A small image classifier, trained from scratch: 10.4M parameters, trained on capsule endoscopy frames (Kvasir-Capsule).
Rows from block 4 of a small image classifier, named by matrix and row number. Rows with one number belong to one channel. Each number is 500 + 40 x the weight over its row's rms, rounded and kept within 0 to 999. All counts start at 0. Numbers have three digits each.
After each channel's rows are labels from the 100 images, of 14976, where the channel reaches its highest value: "place" is the part of the image that holds the peak. Only what is clearly more common there than usual is listed. The data: capsule endoscopy frames (Kvasir-Capsule).
# convs1: grouped (8 groups) 3x3 conv (model.blocks.4.convs.1.weight, 168x21x3x3, each kernel summed), inputs within the group 0-20
# convs2: expand pointwise conv (model.blocks.4.convs.2.weight, 336x168x1x1, transposed), outputs 0-167

convs1.13:492528557516501607491506444482472459464529454528560481501459533
convs2.13:491541452521455494455512496576510496546489622542502418453560538532496514476453458470585520451498502409514541514473505543478458527478461541415579472502515472524519477507567499468522465509382479485529478529511547516464421455486529528556516427462538610616540501508496443540518517530448450540428477494424491602449517464510553479469495446460478568523462480476528504507514510493508495573463531497468452465455456481515512495444517555584558571508448482491478560476511478536523508481521552484540521465490497529527
place: bottom left

convs1.22:526521492557514442526508421541434483503444471459509522525563463
convs2.22:420523514533439531432556437551531446530485503522454494552518491439553508528427475472474466508404504543492515497500537521485537516542586485497418502365506453543485511493555556522471424453457466459485529525477511499536484479510527496504507516499520508560458512467455477478452448477507425567510468548531482526469428482459535489478454436510445478557533537505580549509471555494468504449478487455521497465490489459520525486516455481441497532571468418469472505442547473505479488563541493550501555489511499479464
place: bottom left

convs1.26:483500520541529481517501495536606473428509441429489517531533515
convs2.26:507496557477498479448479549422493477531545497454483572514497495496543455495454427445494500505547496546539533493482516537467495530453469498515554415515503461517556491475563469563476416502492449518493484529465449444500496469512434526491472450558528605576512445575520451416531521509484468489411534479522476532537479506561517548522532520495489462521508575442499495449523512518495545510499448584475499477509550504536429494435460456563475501492397581582487510504495540481532557434501432501518483450445535422541
place: bottom left; bottom right

convs1.120:477545519417461435527492541512530523426536504516571467520510515
convs2.120:523518496477468490512521513526506529553431492486460482528486516418521499497538500466488548475509509457517489569465513499547525498524523549523547463505449465527503525526491429533470479559551504500542543534505498502542478472490475552483447464533512562500512460580473522498488479488493478452497539534500476490521520511494416501502489512495620510498520500523427570464552477507430499567493550547560493492411474528515544574553411510539483462519439411505579460477480493477474544492501566590471563460494588538542
place: bottom left

convs1.112:519497429550497485547469520442502557433542442511525496494569494
convs2.112:493535486492530488503624396491558477483533562544463463515474479510415501516578548513531523569543485534514536458528577521571508475524476413532508576522472441529529455521567534486558459551474468459535507486486508501507490518534513529560457498505517554516489458494450501518501471466497463493444506505480497492505467524474492534516483419497534389493472514487454542436524487487518507448487478521567490523547459391510474436468517560435471406510551474480563465499480475478500475489469495502584458485534437515562
place: bottom right; bottom left

convs1.111:479486520432553487465524465506426524532481495599518533479448504
convs2.111:523451490505460469560521407472473521523505454495500487525540553505539530488524513498434471424549509478487574461554507488554453461455443465531490456498439600523469455499523487507427496496503495488547500579532485502476566503454504453568536518532505570519497433526525438450506519455438469516496513541542486483438475520532487443463488486497501539505465466446446394477538508512544508541520514526541454546459472433516479472460470513477479499496466530478496500448565547539454465498480518502552552497501508479518
place: bottom left

convs1.54:414523581441542506514534439466492530510546529465488546495494500
convs2.54:496470512471480528493574404439384496423589446530481435504483456597542458525509504490503544519424530505528583532535500437528442422528522572479535546518510468508511470519521510516453494503513485480450486481450440450514475530549549497552576528450505458574524452578532548440522422489480536503483495462536473501479489507514489565536490453531474567488543510495531457490442536480457513468522436495550476528528465448546481508557536490484516524502464526432493446500513444497440521457532444414449514545456530530513
place: top left

convs1.153:464449589543418468526505475500504483522531498521539581483485510
convs2.153:522494520465507514540525438567549522512532486565483508469541564525527551414488426511484506498526495516494528485482581562510443541498479571477478509555421501518509444518530416459600459577498480563525493575533571484452515495405472473492500500511533527438539471501524527496500567439543556558505465543463579517481509440470530467541516566531446453584567512545492522483513478515472424514433529451505522515530546523424497541442534520461486518497590535485427409494459489598537465530464436537573464566493516524476
place: bottom right

convs1.14:491558510549499484505485488545545460497565500453470459449539410
convs2.14:497446512541465512459517482518442482484529470535458532553486484492531485487488432524502440459514514508464521508519610524485482496527502453500500465533610455467444445459526515498542480395503491507497485497474480586472464462363586488423502484447557592453482526511495571531562479506525474539531538502519551408474482548524447509544488504577507450532505528549447531502456520574458488441449491453463452542535500495483456540454575490470439446478437533479423449458489460488540510487528486531490415512547517515547
place: bottom right

convs1.84:497519459515482499455482527517449438535497483492549536597441556
convs2.84:531515493399434557577490497552536474483499485487519527509553549587457522468503543473497473455481512410534518501533552500531505589499534561502564460495533494501509543557452520485502547522551541543527483509497435478444488539451524510546555515470518454473484469464541445491470521444479525481486493563525510576523497428400504496487425527468515475512515526474531461497503550484456515532537504489502484491465551536486450486517535529480495463528516449481524528458463522548466496503537570470494516423514481448575
place: bottom left

convs1.160:503539564541404473474510514486443480490474538535494572544470490
convs2.160:526508555518500509391463520526445502461513515530526517415498517502513475477519518466580529482499501488556547427445548496481457512484531516541433505455452450462536435514482484451510592506517529500450472522511539518476454525508489498512463604532570428483537573464576477497465459457501499513546440474441461537480514541458550424541539420502519571475473521531570543500538488523493457532473535522501492496588549476466479565477470540517424490472484470494456491477505511432466559464529489465452448465520514627598
place: top left

convs1.165:443445568531440500527540514454485443475466533468531507477475437
convs2.165:542528546541526571531509505494479532522453434536530541495509503561539484527487545454434530552477442576473510494501517453498475540541436497466463501544460585488478525468543495500539495481482470558464515493490483549501447466570463519504514462543521488543528507548430490474561559502515476461504460460506520458475583519422516498597444530394499541530502528462491510487501493510464524477504461496504451487513559558508527512528487570463530440502469485516450520545516506564508541525457497555493503492478527543525
place: bottom left; bottom right