A small image classifier, trained from scratch: widths [192, 336, 576, 1024], 5600 steps.
Rows from block 4 of a small image classifier, named by matrix and row number. Rows with one number belong to one channel. Each number is 50 + 10 x the weight over its row's rms, rounded and kept within 0 to 99. All counts start at 0.
After each channel's rows are labels from the 100 images, of 14976, where the channel reaches its highest value: "patch colour" is the nearest of a few named colours to the mean colour under the peak; "top examples" is what is common among them. Only what is clearly more common there than usual is listed. The data: capsule endoscopy frames (Kvasir-Capsule). In brackets: how many of the 100, against the usual share in percent.
# convs1: grouped (8 groups) 3x3 conv (model.blocks.4.convs.1.weight, 168x21x3x3, each kernel summed), inputs within the group 0-20
# convs2: expand pointwise conv (model.blocks.4.convs.2.weight, 336x168x1x1, transposed), outputs 0-167

convs1.88:56 46 71 31 51 47 58 56 62 48 53 65 55 54 47 66 50 51 44 38 33
convs2.88:56 41 52 42 62 38 50 54 68 55 54 35 59 73 53 61 44 76 55 60 33 49 56 42 54 23 56 59 57 48 44 73 60 62 52 42 51 46 30 64 68 52 41 51 52 54 35 38 52 49 42 47 53 52 55 23 54 54 52 38 52 52 42 41 35 38 61 71 37 67 42 52 52 35 65 56 87 47 57 85 58 45 46 62 50 55 43 58 39 54 50 52 50 41 56 51 57 40 65 36 33 63 50 27 43 58 56 57 41 49 49 46 57 39 47 44 53 41 56 65 55 61 47 53 56 40 60 67 34 55 52 52 58 64 49 52 43 48 62 54 39 26 63 56 52 58 54 75 54 46 35 62 71 53 57 42 55 49 47 43 55 53 55 54 36 57 50 54
patch colour: orange (45 vs 13.5)
top examples: finding: ileocecal valve (62 vs 8.8)

convs1.107:53 59 36 57 51 46 50 39 34 65 40 26 59 44 57 47 41 39 56 45 48
convs2.107:43 46 39 58 47 47 54 45 61 63 45 48 81 40 49 68 56 47 42 48 55 60 62 47 51 63 54 34 46 68 43 39 56 52 36 54 43 45 59 56 46 42 53 49 47 62 52 44 30 35 60 57 64 65 42 48 47 62 46 62 68 46 44 40 64 55 49 40 44 33 30 47 48 26 53 47 44 42 56 47 60 64 47 50 48 68 47 49 40 46 37 45 55 58 40 35 57 41 40 47 36 49 42 48 35 60 49 59 36 50 84 60 63 67 48 46 31 42 48 57 52 52 50 57 43 51 39 51 55 58 56 53 55 37 57 52 69 49 32 40 63 44 52 49 33 61 53 42 50 40 52 37 54 51 54 44 51 48 48 53 35 63 83 51 50 52 44 43
patch colour: yellow (25 vs 0.2)
top examples: finding: lymphangiectasia (36 vs 1.3)

convs1.48:53 52 47 44 53 52 40 37 75 41 47 49 32 68 59 52 44 43 40 60 42
convs2.48:48 57 42 64 41 50 51 49 58 73 51 53 60 74 58 36 50 42 64 43 42 52 59 49 58 43 37 53 66 34 64 45 44 42 52 46 37 46 43 45 57 50 40 51 37 37 35 59 44 68 57 49 51 49 42 58 44 51 41 38 58 57 46 46 45 51 54 51 50 44 53 80 69 44 62 47 48 36 58 35 72 47 75 56 55 63 58 49 48 66 48 38 47 64 48 32 48 52 64 41 29 48 40 59 64 46 50 52 43 55 55 48 71 34 50 44 50 44 58 57 42 73 64 55 53 53 53 55 54 38 35 39 50 60 55 43 43 38 32 69 56 58 65 35 44 60 62 46 63 54 47 50 58 43 40 57 50 74 57 60 62 46 48 36 44 40 41 45
patch colour: orange (35 vs 13.5)
top examples: finding: angiectasia (54 vs 1.8)

convs1.98:44 41 36 51 41 56 49 46 48 44 55 41 49 50 69 54 54 39 44 80 44
convs2.98:58 67 48 41 65 29 66 47 31 52 42 40 57 59 50 36 45 46 51 32 38 47 22 27 45 45 40 64 44 40 39 59 64 41 48 50 44 51 57 47 38 48 57 48 54 62 46 61 39 50 63 40 60 49 48 56 38 45 69 54 44 53 49 59 44 53 59 44 48 66 48 56 30 45 46 42 42 40 46 49 54 52 40 50 48 55 60 42 76 50 45 47 48 49 64 57 43 55 55 51 47 55 73 37 47 45 75 45 41 45 51 44 62 38 49 44 42 46 49 31 53 73 53 46 49 44 49 48 49 43 41 52 48 39 55 40 64 33 51 67 51 40 49 39 52 56 47 44 42 58 37 60 26 52 58 81 51 73 55 50 62 60 54 45 71 61 54 56
patch colour: orange (49 vs 13.5)
top examples: finding: ulcer (61 vs 1.6)

convs1.12:44 55 47 47 57 70 71 41 49 56 48 60 54 65 66 68 46 43 57 50 45
convs2.12:50 46 53 51 62 53 37 70 61 45 38 50 29 48 48 51 64 41 42 49 63 64 51 48 63 52 75 41 41 50 51 29 47 83 61 44 54 40 34 57 51 45 48 59 57 38 54 51 57 69 55 41 57 61 50 51 44 41 53 62 58 47 46 62 45 49 57 57 61 60 48 43 62 44 44 23 48 24 48 50 43 51 63 57 50 49 39 62 42 42 51 48 63 51 39 67 51 50 52 45 65 36 50 44 50 64 53 55 48 38 49 58 39 48 22 53 46 39 52 47 36 50 57 47 61 72 56 46 40 56 47 46 57 38 45 59 39 54 61 36 59 52 48 54 53 46 35 35 68 37 70 53 66 50 59 42 64 61 52 56 54 47 33 44 49 51 48 60
patch colour: black (28 vs 5.4)
top examples: finding: lymphangiectasia (29 vs 1.3)

convs1.30:44 33 37 43 57 41 50 52 51 49 49 63 68 60 57 26 59 58 50 57 53
convs2.30:67 52 38 59 41 26 55 46 29 57 49 53 57 50 57 55 51 75 51 52 40 51 31 28 39 51 49 50 45 49 54 48 66 47 61 55 38 48 46 53 63 60 58 53 52 44 60 39 38 39 51 54 58 27 48 49 59 45 49 47 34 57 35 52 54 52 69 53 45 48 65 69 99 59 58 57 55 65 49 54 36 43 58 40 59 49 54 47 56 48 63 31 50 35 55 58 54 49 59 51 55 43 44 60 38 57 20 71 44 53 69 42 54 39 45 55 47 45 48 33 75 50 42 42 49 46 45 46 51 51 54 61 57 55 63 70 39 49 58 63 64 36 39 39 57 41 47 61 41 63 57 65 49 46 47 40 46 51 54 37 41 52 52 42 40 39 62 44
patch colour: orange (41 vs 13.5)
top examples: finding: angiectasia (74 vs 1.8)

convs1.148:45 56 41 58 64 56 58 62 43 48 39 53 50 66 44 40 43 71 63 64 53
convs2.148:39 59 66 61 58 58 57 43 45 55 59 40 61 60 51 73 39 47 59 39 57 42 50 46 74 40 40 48 67 55 43 74 62 52 69 54 53 50 53 75 48 56 52 55 39 61 33 51 52 42 65 57 48 49 56 46 58 50 35 66 52 45 68 33 44 41 68 60 41 56 60 55 39 51 40 45 47 51 60 52 57 52 67 53 52 55 56 48 46 43 50 50 55 46 37 56 50 67 46 40 55 54 62 46 58 69 41 38 64 45 52 50 65 53 68 32 57 57 41 50 50 43 47 44 34 61 22 71 59 52 47 53 62 41 48 47 45 51 56 68 45 65 70 49 34 60 33 51 48 87 70 58 53 70 54 50 56 55 61 35 49 62 36 55 42 48 79 55
patch colour: black (62 vs 5.4)
top examples: finding: ileocecal valve (37 vs 8.8)

convs1.124:38 47 39 66 44 47 46 58 63 55 26 52 71 54 50 43 46 46 40 48 46
convs2.124:50 42 53 56 62 43 61 61 51 56 38 49 56 56 75 45 59 68 38 65 47 40 39 50 49 69 33 42 40 56 36 65 63 40 56 45 50 52 54 52 35 54 51 56 54 31 37 40 41 41 59 61 42 43 55 46 44 55 33 57 51 50 49 58 52 61 41 41 47 73 56 53 42 36 74 44 39 40 54 50 57 60 56 40 29 45 46 27 43 65 56 60 66 47 46 59 50 54 33 22 42 61 50 64 40 56 42 52 43 42 69 36 45 61 45 41 30 40 75 56 55 36 50 57 47 43 65 49 62 54 50 34 48 46 49 61 42 47 53 53 68 40 51 47 52 52 45 60 51 44 43 53 62 64 56 70 49 48 49 44 43 45 33 47 68 58 34 61
patch colour: pink (39 vs 0.7)
top examples: finding: lymphangiectasia (32 vs 1.3)

convs1.151:69 64 48 49 79 43 63 49 47 58 48 48 45 58 51 50 48 51 40 65 46
convs2.151:58 44 64 55 43 44 52 47 39 49 50 53 37 58 49 50 50 52 38 56 55 59 56 87 46 60 61 35 63 61 50 52 43 42 37 63 74 48 44 64 48 46 29 50 59 38 55 46 50 65 40 56 47 70 47 36 34 56 36 46 44 49 52 51 67 55 45 52 53 53 66 57 36 50 32 57 39 54 65 67 50 40 51 41 63 37 59 33 54 60 69 61 37 40 57 45 54 67 59 38 57 28 46 52 70 57 67 44 33 56 49 61 78 30 52 48 38 50 31 56 47 55 36 32 47 44 49 55 45 32 42 40 49 41 46 51 50 50 59 33 47 61 51 57 40 49 54 61 55 46 63 54 51 63 50 58 44 45 48 54 62 51 45 54 50 63 54 51
patch colour: orange (31 vs 13.5)
top examples: finding: ileocecal valve (70 vs 8.8)

convs1.121:63 49 41 57 39 43 58 58 50 49 19 45 65 54 56 62 43 58 46 49 46
convs2.121:35 56 54 50 44 36 30 41 54 42 61 51 32 49 49 43 35 55 50 54 37 52 63 57 54 47 51 50 58 59 47 61 66 47 55 58 36 40 59 50 50 52 54 51 52 52 38 47 38 55 47 54 41 67 60 43 80 49 55 51 52 44 53 64 53 40 52 49 73 45 55 48 39 49 42 67 57 45 50 51 32 55 66 49 53 53 50 55 44 45 42 58 54 56 65 61 54 54 38 66 47 78 68 63 49 46 51 42 52 54 32 48 74 49 48 49 43 59 44 54 51 52 47 62 62 68 56 50 53 61 47 40 56 64 55 58 45 38 52 63 58 43 56 61 44 42 61 53 17 45 47 47 45 38 36 50 31 48 37 43 31 44 53 43 48 45 37 42
patch colour: pink (29 vs 0.7)
top examples: finding: lymphangiectasia (58 vs 1.3)

convs1.11:49 42 47 48 55 60 75 51 48 50 45 60 52 50 80 47 48 44 54 42 39
convs2.11:50 40 59 43 46 56 49 31 51 54 42 60 41 45 56 46 54 61 42 45 45 50 51 37 42 30 45 52 57 64 38 48 56 48 27 43 35 45 58 53 57 50 58 56 50 45 61 64 53 55 46 50 67 60 57 47 59 47 59 40 51 42 39 42 61 64 68 77 45 62 50 45 53 47 54 55 47 32 50 56 46 67 60 51 71 50 51 56 43 63 58 60 38 49 52 58 49 46 40 31 33 56 35 38 50 50 56 57 39 38 37 45 44 39 42 42 50 48 42 59 44 47 60 59 56 70 42 54 54 36 50 57 75 47 18 56 44 46 42 24 64 48 52 52 39 38 53 55 44 45 45 49 63 40 51 42 47 65 44 61 43 63 42 37 54 42 38 68
patch colour: black (35 vs 5.4)
top examples: finding: lymphangiectasia (26 vs 1.3)

convs1.37:39 40 58 65 52 40 34 49 60 77 44 42 52 40 45 46 46 55 60 50 49
convs2.37:58 43 52 46 58 48 48 65 56 45 43 43 40 48 54 51 56 52 47 49 46 44 64 45 50 40 39 39 58 68 48 65 61 27 43 76 53 55 68 66 53 49 59 55 58 43 52 40 50 45 66 34 50 63 56 72 53 53 59 47 22 41 52 38 42 34 35 55 52 55 30 53 51 47 76 68 56 33 53 63 42 66 73 39 55 70 54 44 64 40 48 57 53 46 54 52 43 39 50 57 44 63 45 55 65 47 47 62 48 35 39 50 37 35 41 40 47 41 46 66 63 50 42 53 42 57 53 69 62 54 55 49 66 40 49 70 47 35 40 40 47 46 45 60 34 50 45 65 56 62 51 42 51 44 53 45 47 60 48 33 40 55 48 48 42 54 36 53
patch colour: black (30 vs 5.4)
top examples: finding: lymphangiectasia (28 vs 1.3)

convs1.45:62 55 31 53 44 48 49 49 61 50 53 41 51 77 40 63 46 52 60 38 47
convs2.45:52 57 67 61 44 75 38 42 70 59 44 57 49 42 53 57 71 45 47 62 43 52 75 40 58 60 65 41 50 47 58 59 51 47 49 63 55 39 54 43 55 63 44 61 64 45 60 46 59 53 44 44 57 52 41 66 60 51 61 45 39 53 51 52 47 63 37 51 37 43 39 44 53 40 57 54 45 47 51 41 43 51 45 46 46 43 44 47 59 52 52 53 47 50 55 57 57 50 63 45 67 44 47 40 31 37 45 51 37 44 52 32 61 64 48 70 75 52 45 35 33 41 57 63 34 46 31 41 52 51 58 59 62 54 40 37 59 48 43 44 56 40 64 49 60 53 62 33 55 48 41 65 42 55 44 76 48 38 50 44 59 50 62 53 40 46 52 54
patch colour: orange (39 vs 13.5)
top examples: finding: angiectasia (77 vs 1.8)

convs1.15:51 33 64 70 49 43 43 56 45 43 35 38 59 52 37 51 63 60 46 57 56
convs2.15:64 32 42 45 43 37 50 37 52 53 53 57 36 43 62 52 35 71 63 51 51 48 59 45 55 53 41 48 46 45 51 50 49 56 62 49 52 43 42 56 46 56 49 54 43 36 48 29 54 53 59 38 52 49 37 48 38 59 31 47 56 66 52 63 54 65 54 64 53 58 50 57 40 60 32 44 55 46 53 55 53 46 59 59 36 38 45 52 37 55 47 39 54 60 54 35 47 67 53 61 61 74 53 61 48 57 41 51 42 46 48 75 51 56 54 39 47 40 46 62 52 53 62 41 53 45 59 34 47 63 41 57 50 40 46 45 59 55 55 49 39 49 52 54 37 49 41 66 69 53 70 37 63 41 47 29 57 46 41 81 54 36 52 65 41 53 50 49
patch colour: grey (37 vs 9.4)
top examples: finding: lymphangiectasia (29 vs 1.3)

convs1.34:49 43 54 43 60 43 50 38 57 48 52 53 71 61 74 43 47 60 51 57 66
convs2.34:62 49 46 65 50 75 58 52 44 60 42 47 45 53 65 51 57 33 31 58 53 38 33 52 51 42 47 44 50 57 39 59 54 46 65 55 53 50 48 44 28 49 46 37 51 47 50 47 53 40 56 25 48 57 37 20 42 49 66 65 76 55 55 44 50 61 56 49 40 51 49 55 57 66 28 36 61 53 52 60 57 54 41 55 52 47 55 47 35 51 38 48 50 52 38 47 49 53 50 51 45 53 55 41 42 44 27 37 54 41 70 56 65 67 72 49 34 53 53 57 46 57 58 58 44 44 58 46 41 48 61 69 52 34 39 44 67 44 30 49 60 55 55 39 55 41 45 56 50 57 54 69 40 76 64 51 64 59 66 63 36 55 48 40 54 53 48 40
patch colour: orange (51 vs 13.5)
top examples: finding: angiectasia (88 vs 1.8)

convs1.86:47 61 46 65 47 55 48 46 42 63 51 38 48 47 79 39 53 48 62 58 41
convs2.86:42 56 48 46 47 35 62 61 56 54 47 32 57 38 62 49 46 48 58 41 68 58 62 45 66 54 47 69 53 38 57 59 48 68 51 46 54 36 31 57 54 58 44 47 43 53 53 48 49 42 66 38 43 44 44 52 59 41 35 46 43 40 56 45 41 48 48 45 56 40 57 57 50 56 43 49 47 71 61 30 47 50 54 52 46 64 65 44 67 55 58 45 47 46 58 39 60 43 51 55 60 41 50 55 38 52 47 45 50 72 50 51 39 47 47 44 59 46 41 45 37 53 67 42 43 53 48 41 58 52 37 56 43 41 46 54 41 50 58 34 36 63 50 52 53 46 64 50 56 56 29 49 40 52 46 41 37 44 41 60 58 49 47 44 42 43 52 41
patch colour: orange (35 vs 13.5)
top examples: finding: angiectasia (47 vs 1.8)

convs1.10:35 54 58 62 69 70 47 47 62 52 37 54 60 45 47 42 51 41 39 40 58
convs2.10:49 39 57 44 37 70 45 58 37 46 39 36 50 51 56 61 67 67 45 78 41 66 52 52 66 27 49 50 51 54 58 49 40 50 44 60 29 49 38 53 61 64 45 59 67 55 50 53 39 59 57 45 55 48 47 61 70 49 56 64 48 51 65 29 62 46 48 62 54 55 55 50 45 44 41 52 62 41 47 39 36 41 57 52 55 40 39 46 50 57 48 35 54 36 60 60 44 59 54 47 43 64 55 51 41 78 45 52 50 32 45 54 43 58 61 45 44 41 61 49 42 50 55 40 46 61 52 57 54 37 47 51 53 58 42 43 52 55 53 43 57 33 46 62 59 52 55 37 65 48 39 39 42 44 50 55 60 54 55 46 54 57 53 56 63 48 37 37
patch colour: grey (26 vs 9.4)
top examples: finding: lymphangiectasia (30 vs 1.3)

convs1.29:52 46 51 65 51 63 76 32 49 53 56 63 38 52 39 62 48 43 51 54 44
convs2.29:50 51 64 59 58 63 52 49 41 39 68 43 47 50 38 54 46 54 62 50 52 53 42 42 59 41 57 58 53 51 38 23 44 57 35 49 44 29 43 51 55 60 62 62 33 67 35 53 44 69 59 49 57 64 39 40 41 37 69 52 42 43 51 47 30 45 45 41 44 54 52 53 40 56 44 42 44 34 64 57 57 59 46 41 59 54 34 65 42 35 54 57 71 49 45 63 53 40 50 61 63 60 51 36 44 51 43 61 59 54 53 40 45 20 33 43 53 57 54 62 58 36 47 56 26 53 65 47 58 38 31 50 50 48 40 38 50 51 75 51 56 55 53 50 50 46 42 60 40 47 50 39 55 53 47 41 55 75 60 48 35 66 36 43 50 59 55 55
patch colour: yellow (32 vs 0.2)
top examples: finding: foreign body (30 vs 1.6)

convs1.2:36 53 47 60 39 56 51 57 54 47 54 41 39 57 62 82 53 56 45 43 50
convs2.2:42 35 34 50 55 34 34 49 48 45 71 32 45 65 45 39 50 45 50 41 38 52 33 64 50 41 55 60 35 38 40 52 56 36 57 41 55 53 56 41 50 59 42 57 46 76 59 56 50 49 46 67 51 62 55 47 65 45 41 66 47 45 45 65 63 53 46 43 42 41 62 48 51 49 38 48 57 47 47 32 42 52 52 51 41 61 58 40 52 64 34 62 41 49 69 39 47 36 34 39 51 49 34 56 44 53 49 46 48 55 54 43 49 53 41 69 50 64 46 58 45 53 40 39 45 30 54 44 50 50 65 51 50 38 53 52 40 50 58 56 29 66 45 62 64 50 58 50 46 36 52 62 62 58 45 70 64 57 31 31 58 53 36 40 53 56 45 43
patch colour: grey (30 vs 9.4)
top examples: finding: pylorus (36 vs 3.4); finding: lymphangiectasia (25 vs 1.3)

convs1.103:39 32 30 37 55 51 49 61 45 39 50 48 61 45 43 57 55 65 36 61 52
convs2.103:46 54 65 58 32 45 42 53 62 60 51 49 56 35 53 43 37 55 42 60 47 61 53 40 42 32 54 35 53 61 35 38 50 38 54 67 52 58 53 54 48 55 43 50 62 55 53 50 55 55 44 43 46 50 66 72 49 44 43 48 44 44 48 17 43 55 47 49 57 63 44 57 50 59 46 57 39 46 35 35 66 74 46 40 57 52 67 38 73 27 62 55 59 61 51 41 52 41 42 75 63 43 47 49 43 40 39 71 60 44 62 50 65 35 46 62 55 46 44 38 39 47 51 51 31 47 49 36 56 38 51 51 53 44 55 52 53 46 54 57 69 53 40 46 38 51 46 54 41 38 54 43 54 41 54 44 48 50 47 17 51 62 53 66 42 50 58 45
patch colour: grey (32 vs 9.4)
top examples: finding: pylorus (25 vs 3.4)

convs1.5:44 53 58 50 58 46 48 50 48 52 45 34 37 54 42 56 47 67 42 69 75
convs2.5:49 50 42 52 45 56 60 47 49 35 42 39 44 48 47 63 41 44 52 25 61 48 76 59 52 48 45 46 35 26 54 59 43 62 48 49 37 59 76 77 61 50 47 63 57 52 58 56 52 60 66 47 45 53 33 45 69 58 51 35 49 61 61 42 62 65 47 57 53 47 53 45 48 44 43 32 50 67 62 57 52 44 54 40 38 42 52 43 48 46 27 43 48 43 47 61 52 44 37 41 39 45 50 25 64 47 47 53 41 34 55 55 45 43 53 50 62 47 50 68 45 52 67 64 61 39 51 54 45 45 64 38 64 55 68 49 57 45 65 58 48 42 60 45 50 46 36 49 43 50 50 55 46 54 74 56 57 39 55 70 59 39 58 59 33 45 48 61
patch colour: grey (39 vs 9.4)
top examples: finding: lymphangiectasia (32 vs 1.3)

convs1.8:55 46 49 56 41 46 76 56 45 35 51 45 47 49 74 57 42 46 62 54 39
convs2.8:38 38 48 66 44 65 57 46 66 55 50 46 37 50 65 55 46 29 40 28 70 22 56 52 44 49 52 53 42 51 49 62 50 58 66 50 44 62 77 56 53 56 44 64 45 58 43 46 36 25 59 38 66 48 46 51 41 44 54 48 51 62 40 48 64 48 46 69 48 45 64 58 54 48 41 45 36 38 44 52 41 61 80 68 55 53 52 64 52 30 55 61 38 41 41 68 44 38 55 28 36 41 41 56 63 57 38 72 58 39 41 45 21 53 56 66 55 45 54 56 62 40 33 50 41 62 46 57 42 48 62 51 70 46 41 46 39 35 46 41 54 31 38 59 46 43 48 61 50 58 50 37 50 54 55 46 37 43 47 20 41 51 47 48 40 59 54 61
patch colour: grey (40 vs 9.4)
top examples: finding: lymphangiectasia (25 vs 1.3)

convs1.152:40 42 52 73 32 45 57 51 44 48 48 53 44 62 47 41 52 75 48 52 46
convs2.152:53 65 49 75 42 41 31 58 56 49 63 64 61 63 37 42 62 57 49 53 54 33 51 45 58 53 48 50 45 36 45 45 57 42 57 41 47 69 54 70 40 39 52 44 51 45 28 47 46 59 53 43 45 63 54 47 59 43 69 64 45 52 60 46 48 43 52 52 52 57 64 49 58 59 36 58 64 49 60 70 51 42 40 60 63 56 48 45 65 39 60 58 57 38 44 70 69 57 46 56 49 72 37 62 26 57 51 54 35 47 59 67 64 53 63 55 63 52 47 60 67 48 43 50 42 57 55 64 54 60 33 51 58 59 32 44 71 39 49 71 39 55 53 38 42 43 36 61 57 48 34 37 48 49 51 35 31 46 60 44 41 49 36 63 59 33 68 71
patch colour: black (57 vs 5.4)
top examples: finding: ileocecal valve (27 vs 8.8)

convs1.17:55 57 47 69 39 46 39 34 54 47 55 71 43 67 47 59 53 56 62 49 56
convs2.17:46 59 52 47 40 61 40 22 50 67 48 54 43 51 39 52 55 59 33 67 53 52 51 44 59 36 52 45 48 42 31 61 44 39 55 55 52 48 52 72 35 66 53 48 51 46 49 50 49 58 68 34 70 50 65 34 63 53 55 42 36 63 51 63 56 37 50 48 60 44 55 36 54 27 45 46 53 49 68 57 51 38 54 53 57 39 46 48 51 63 37 57 39 52 41 50 45 51 46 51 29 54 55 65 50 48 39 46 53 47 39 42 61 56 56 47 60 51 45 45 50 65 47 42 60 45 44 46 55 62 44 52 46 46 64 54 39 53 65 57 42 63 65 53 43 49 52 55 48 49 55 40 41 66 32 32 48 59 51 37 56 47 39 47 49 55 64 44
patch colour: pink (33 vs 0.7); grey (32 vs 9.4)
top examples: finding: pylorus (28 vs 3.4); finding: lymphangiectasia (26 vs 1.3)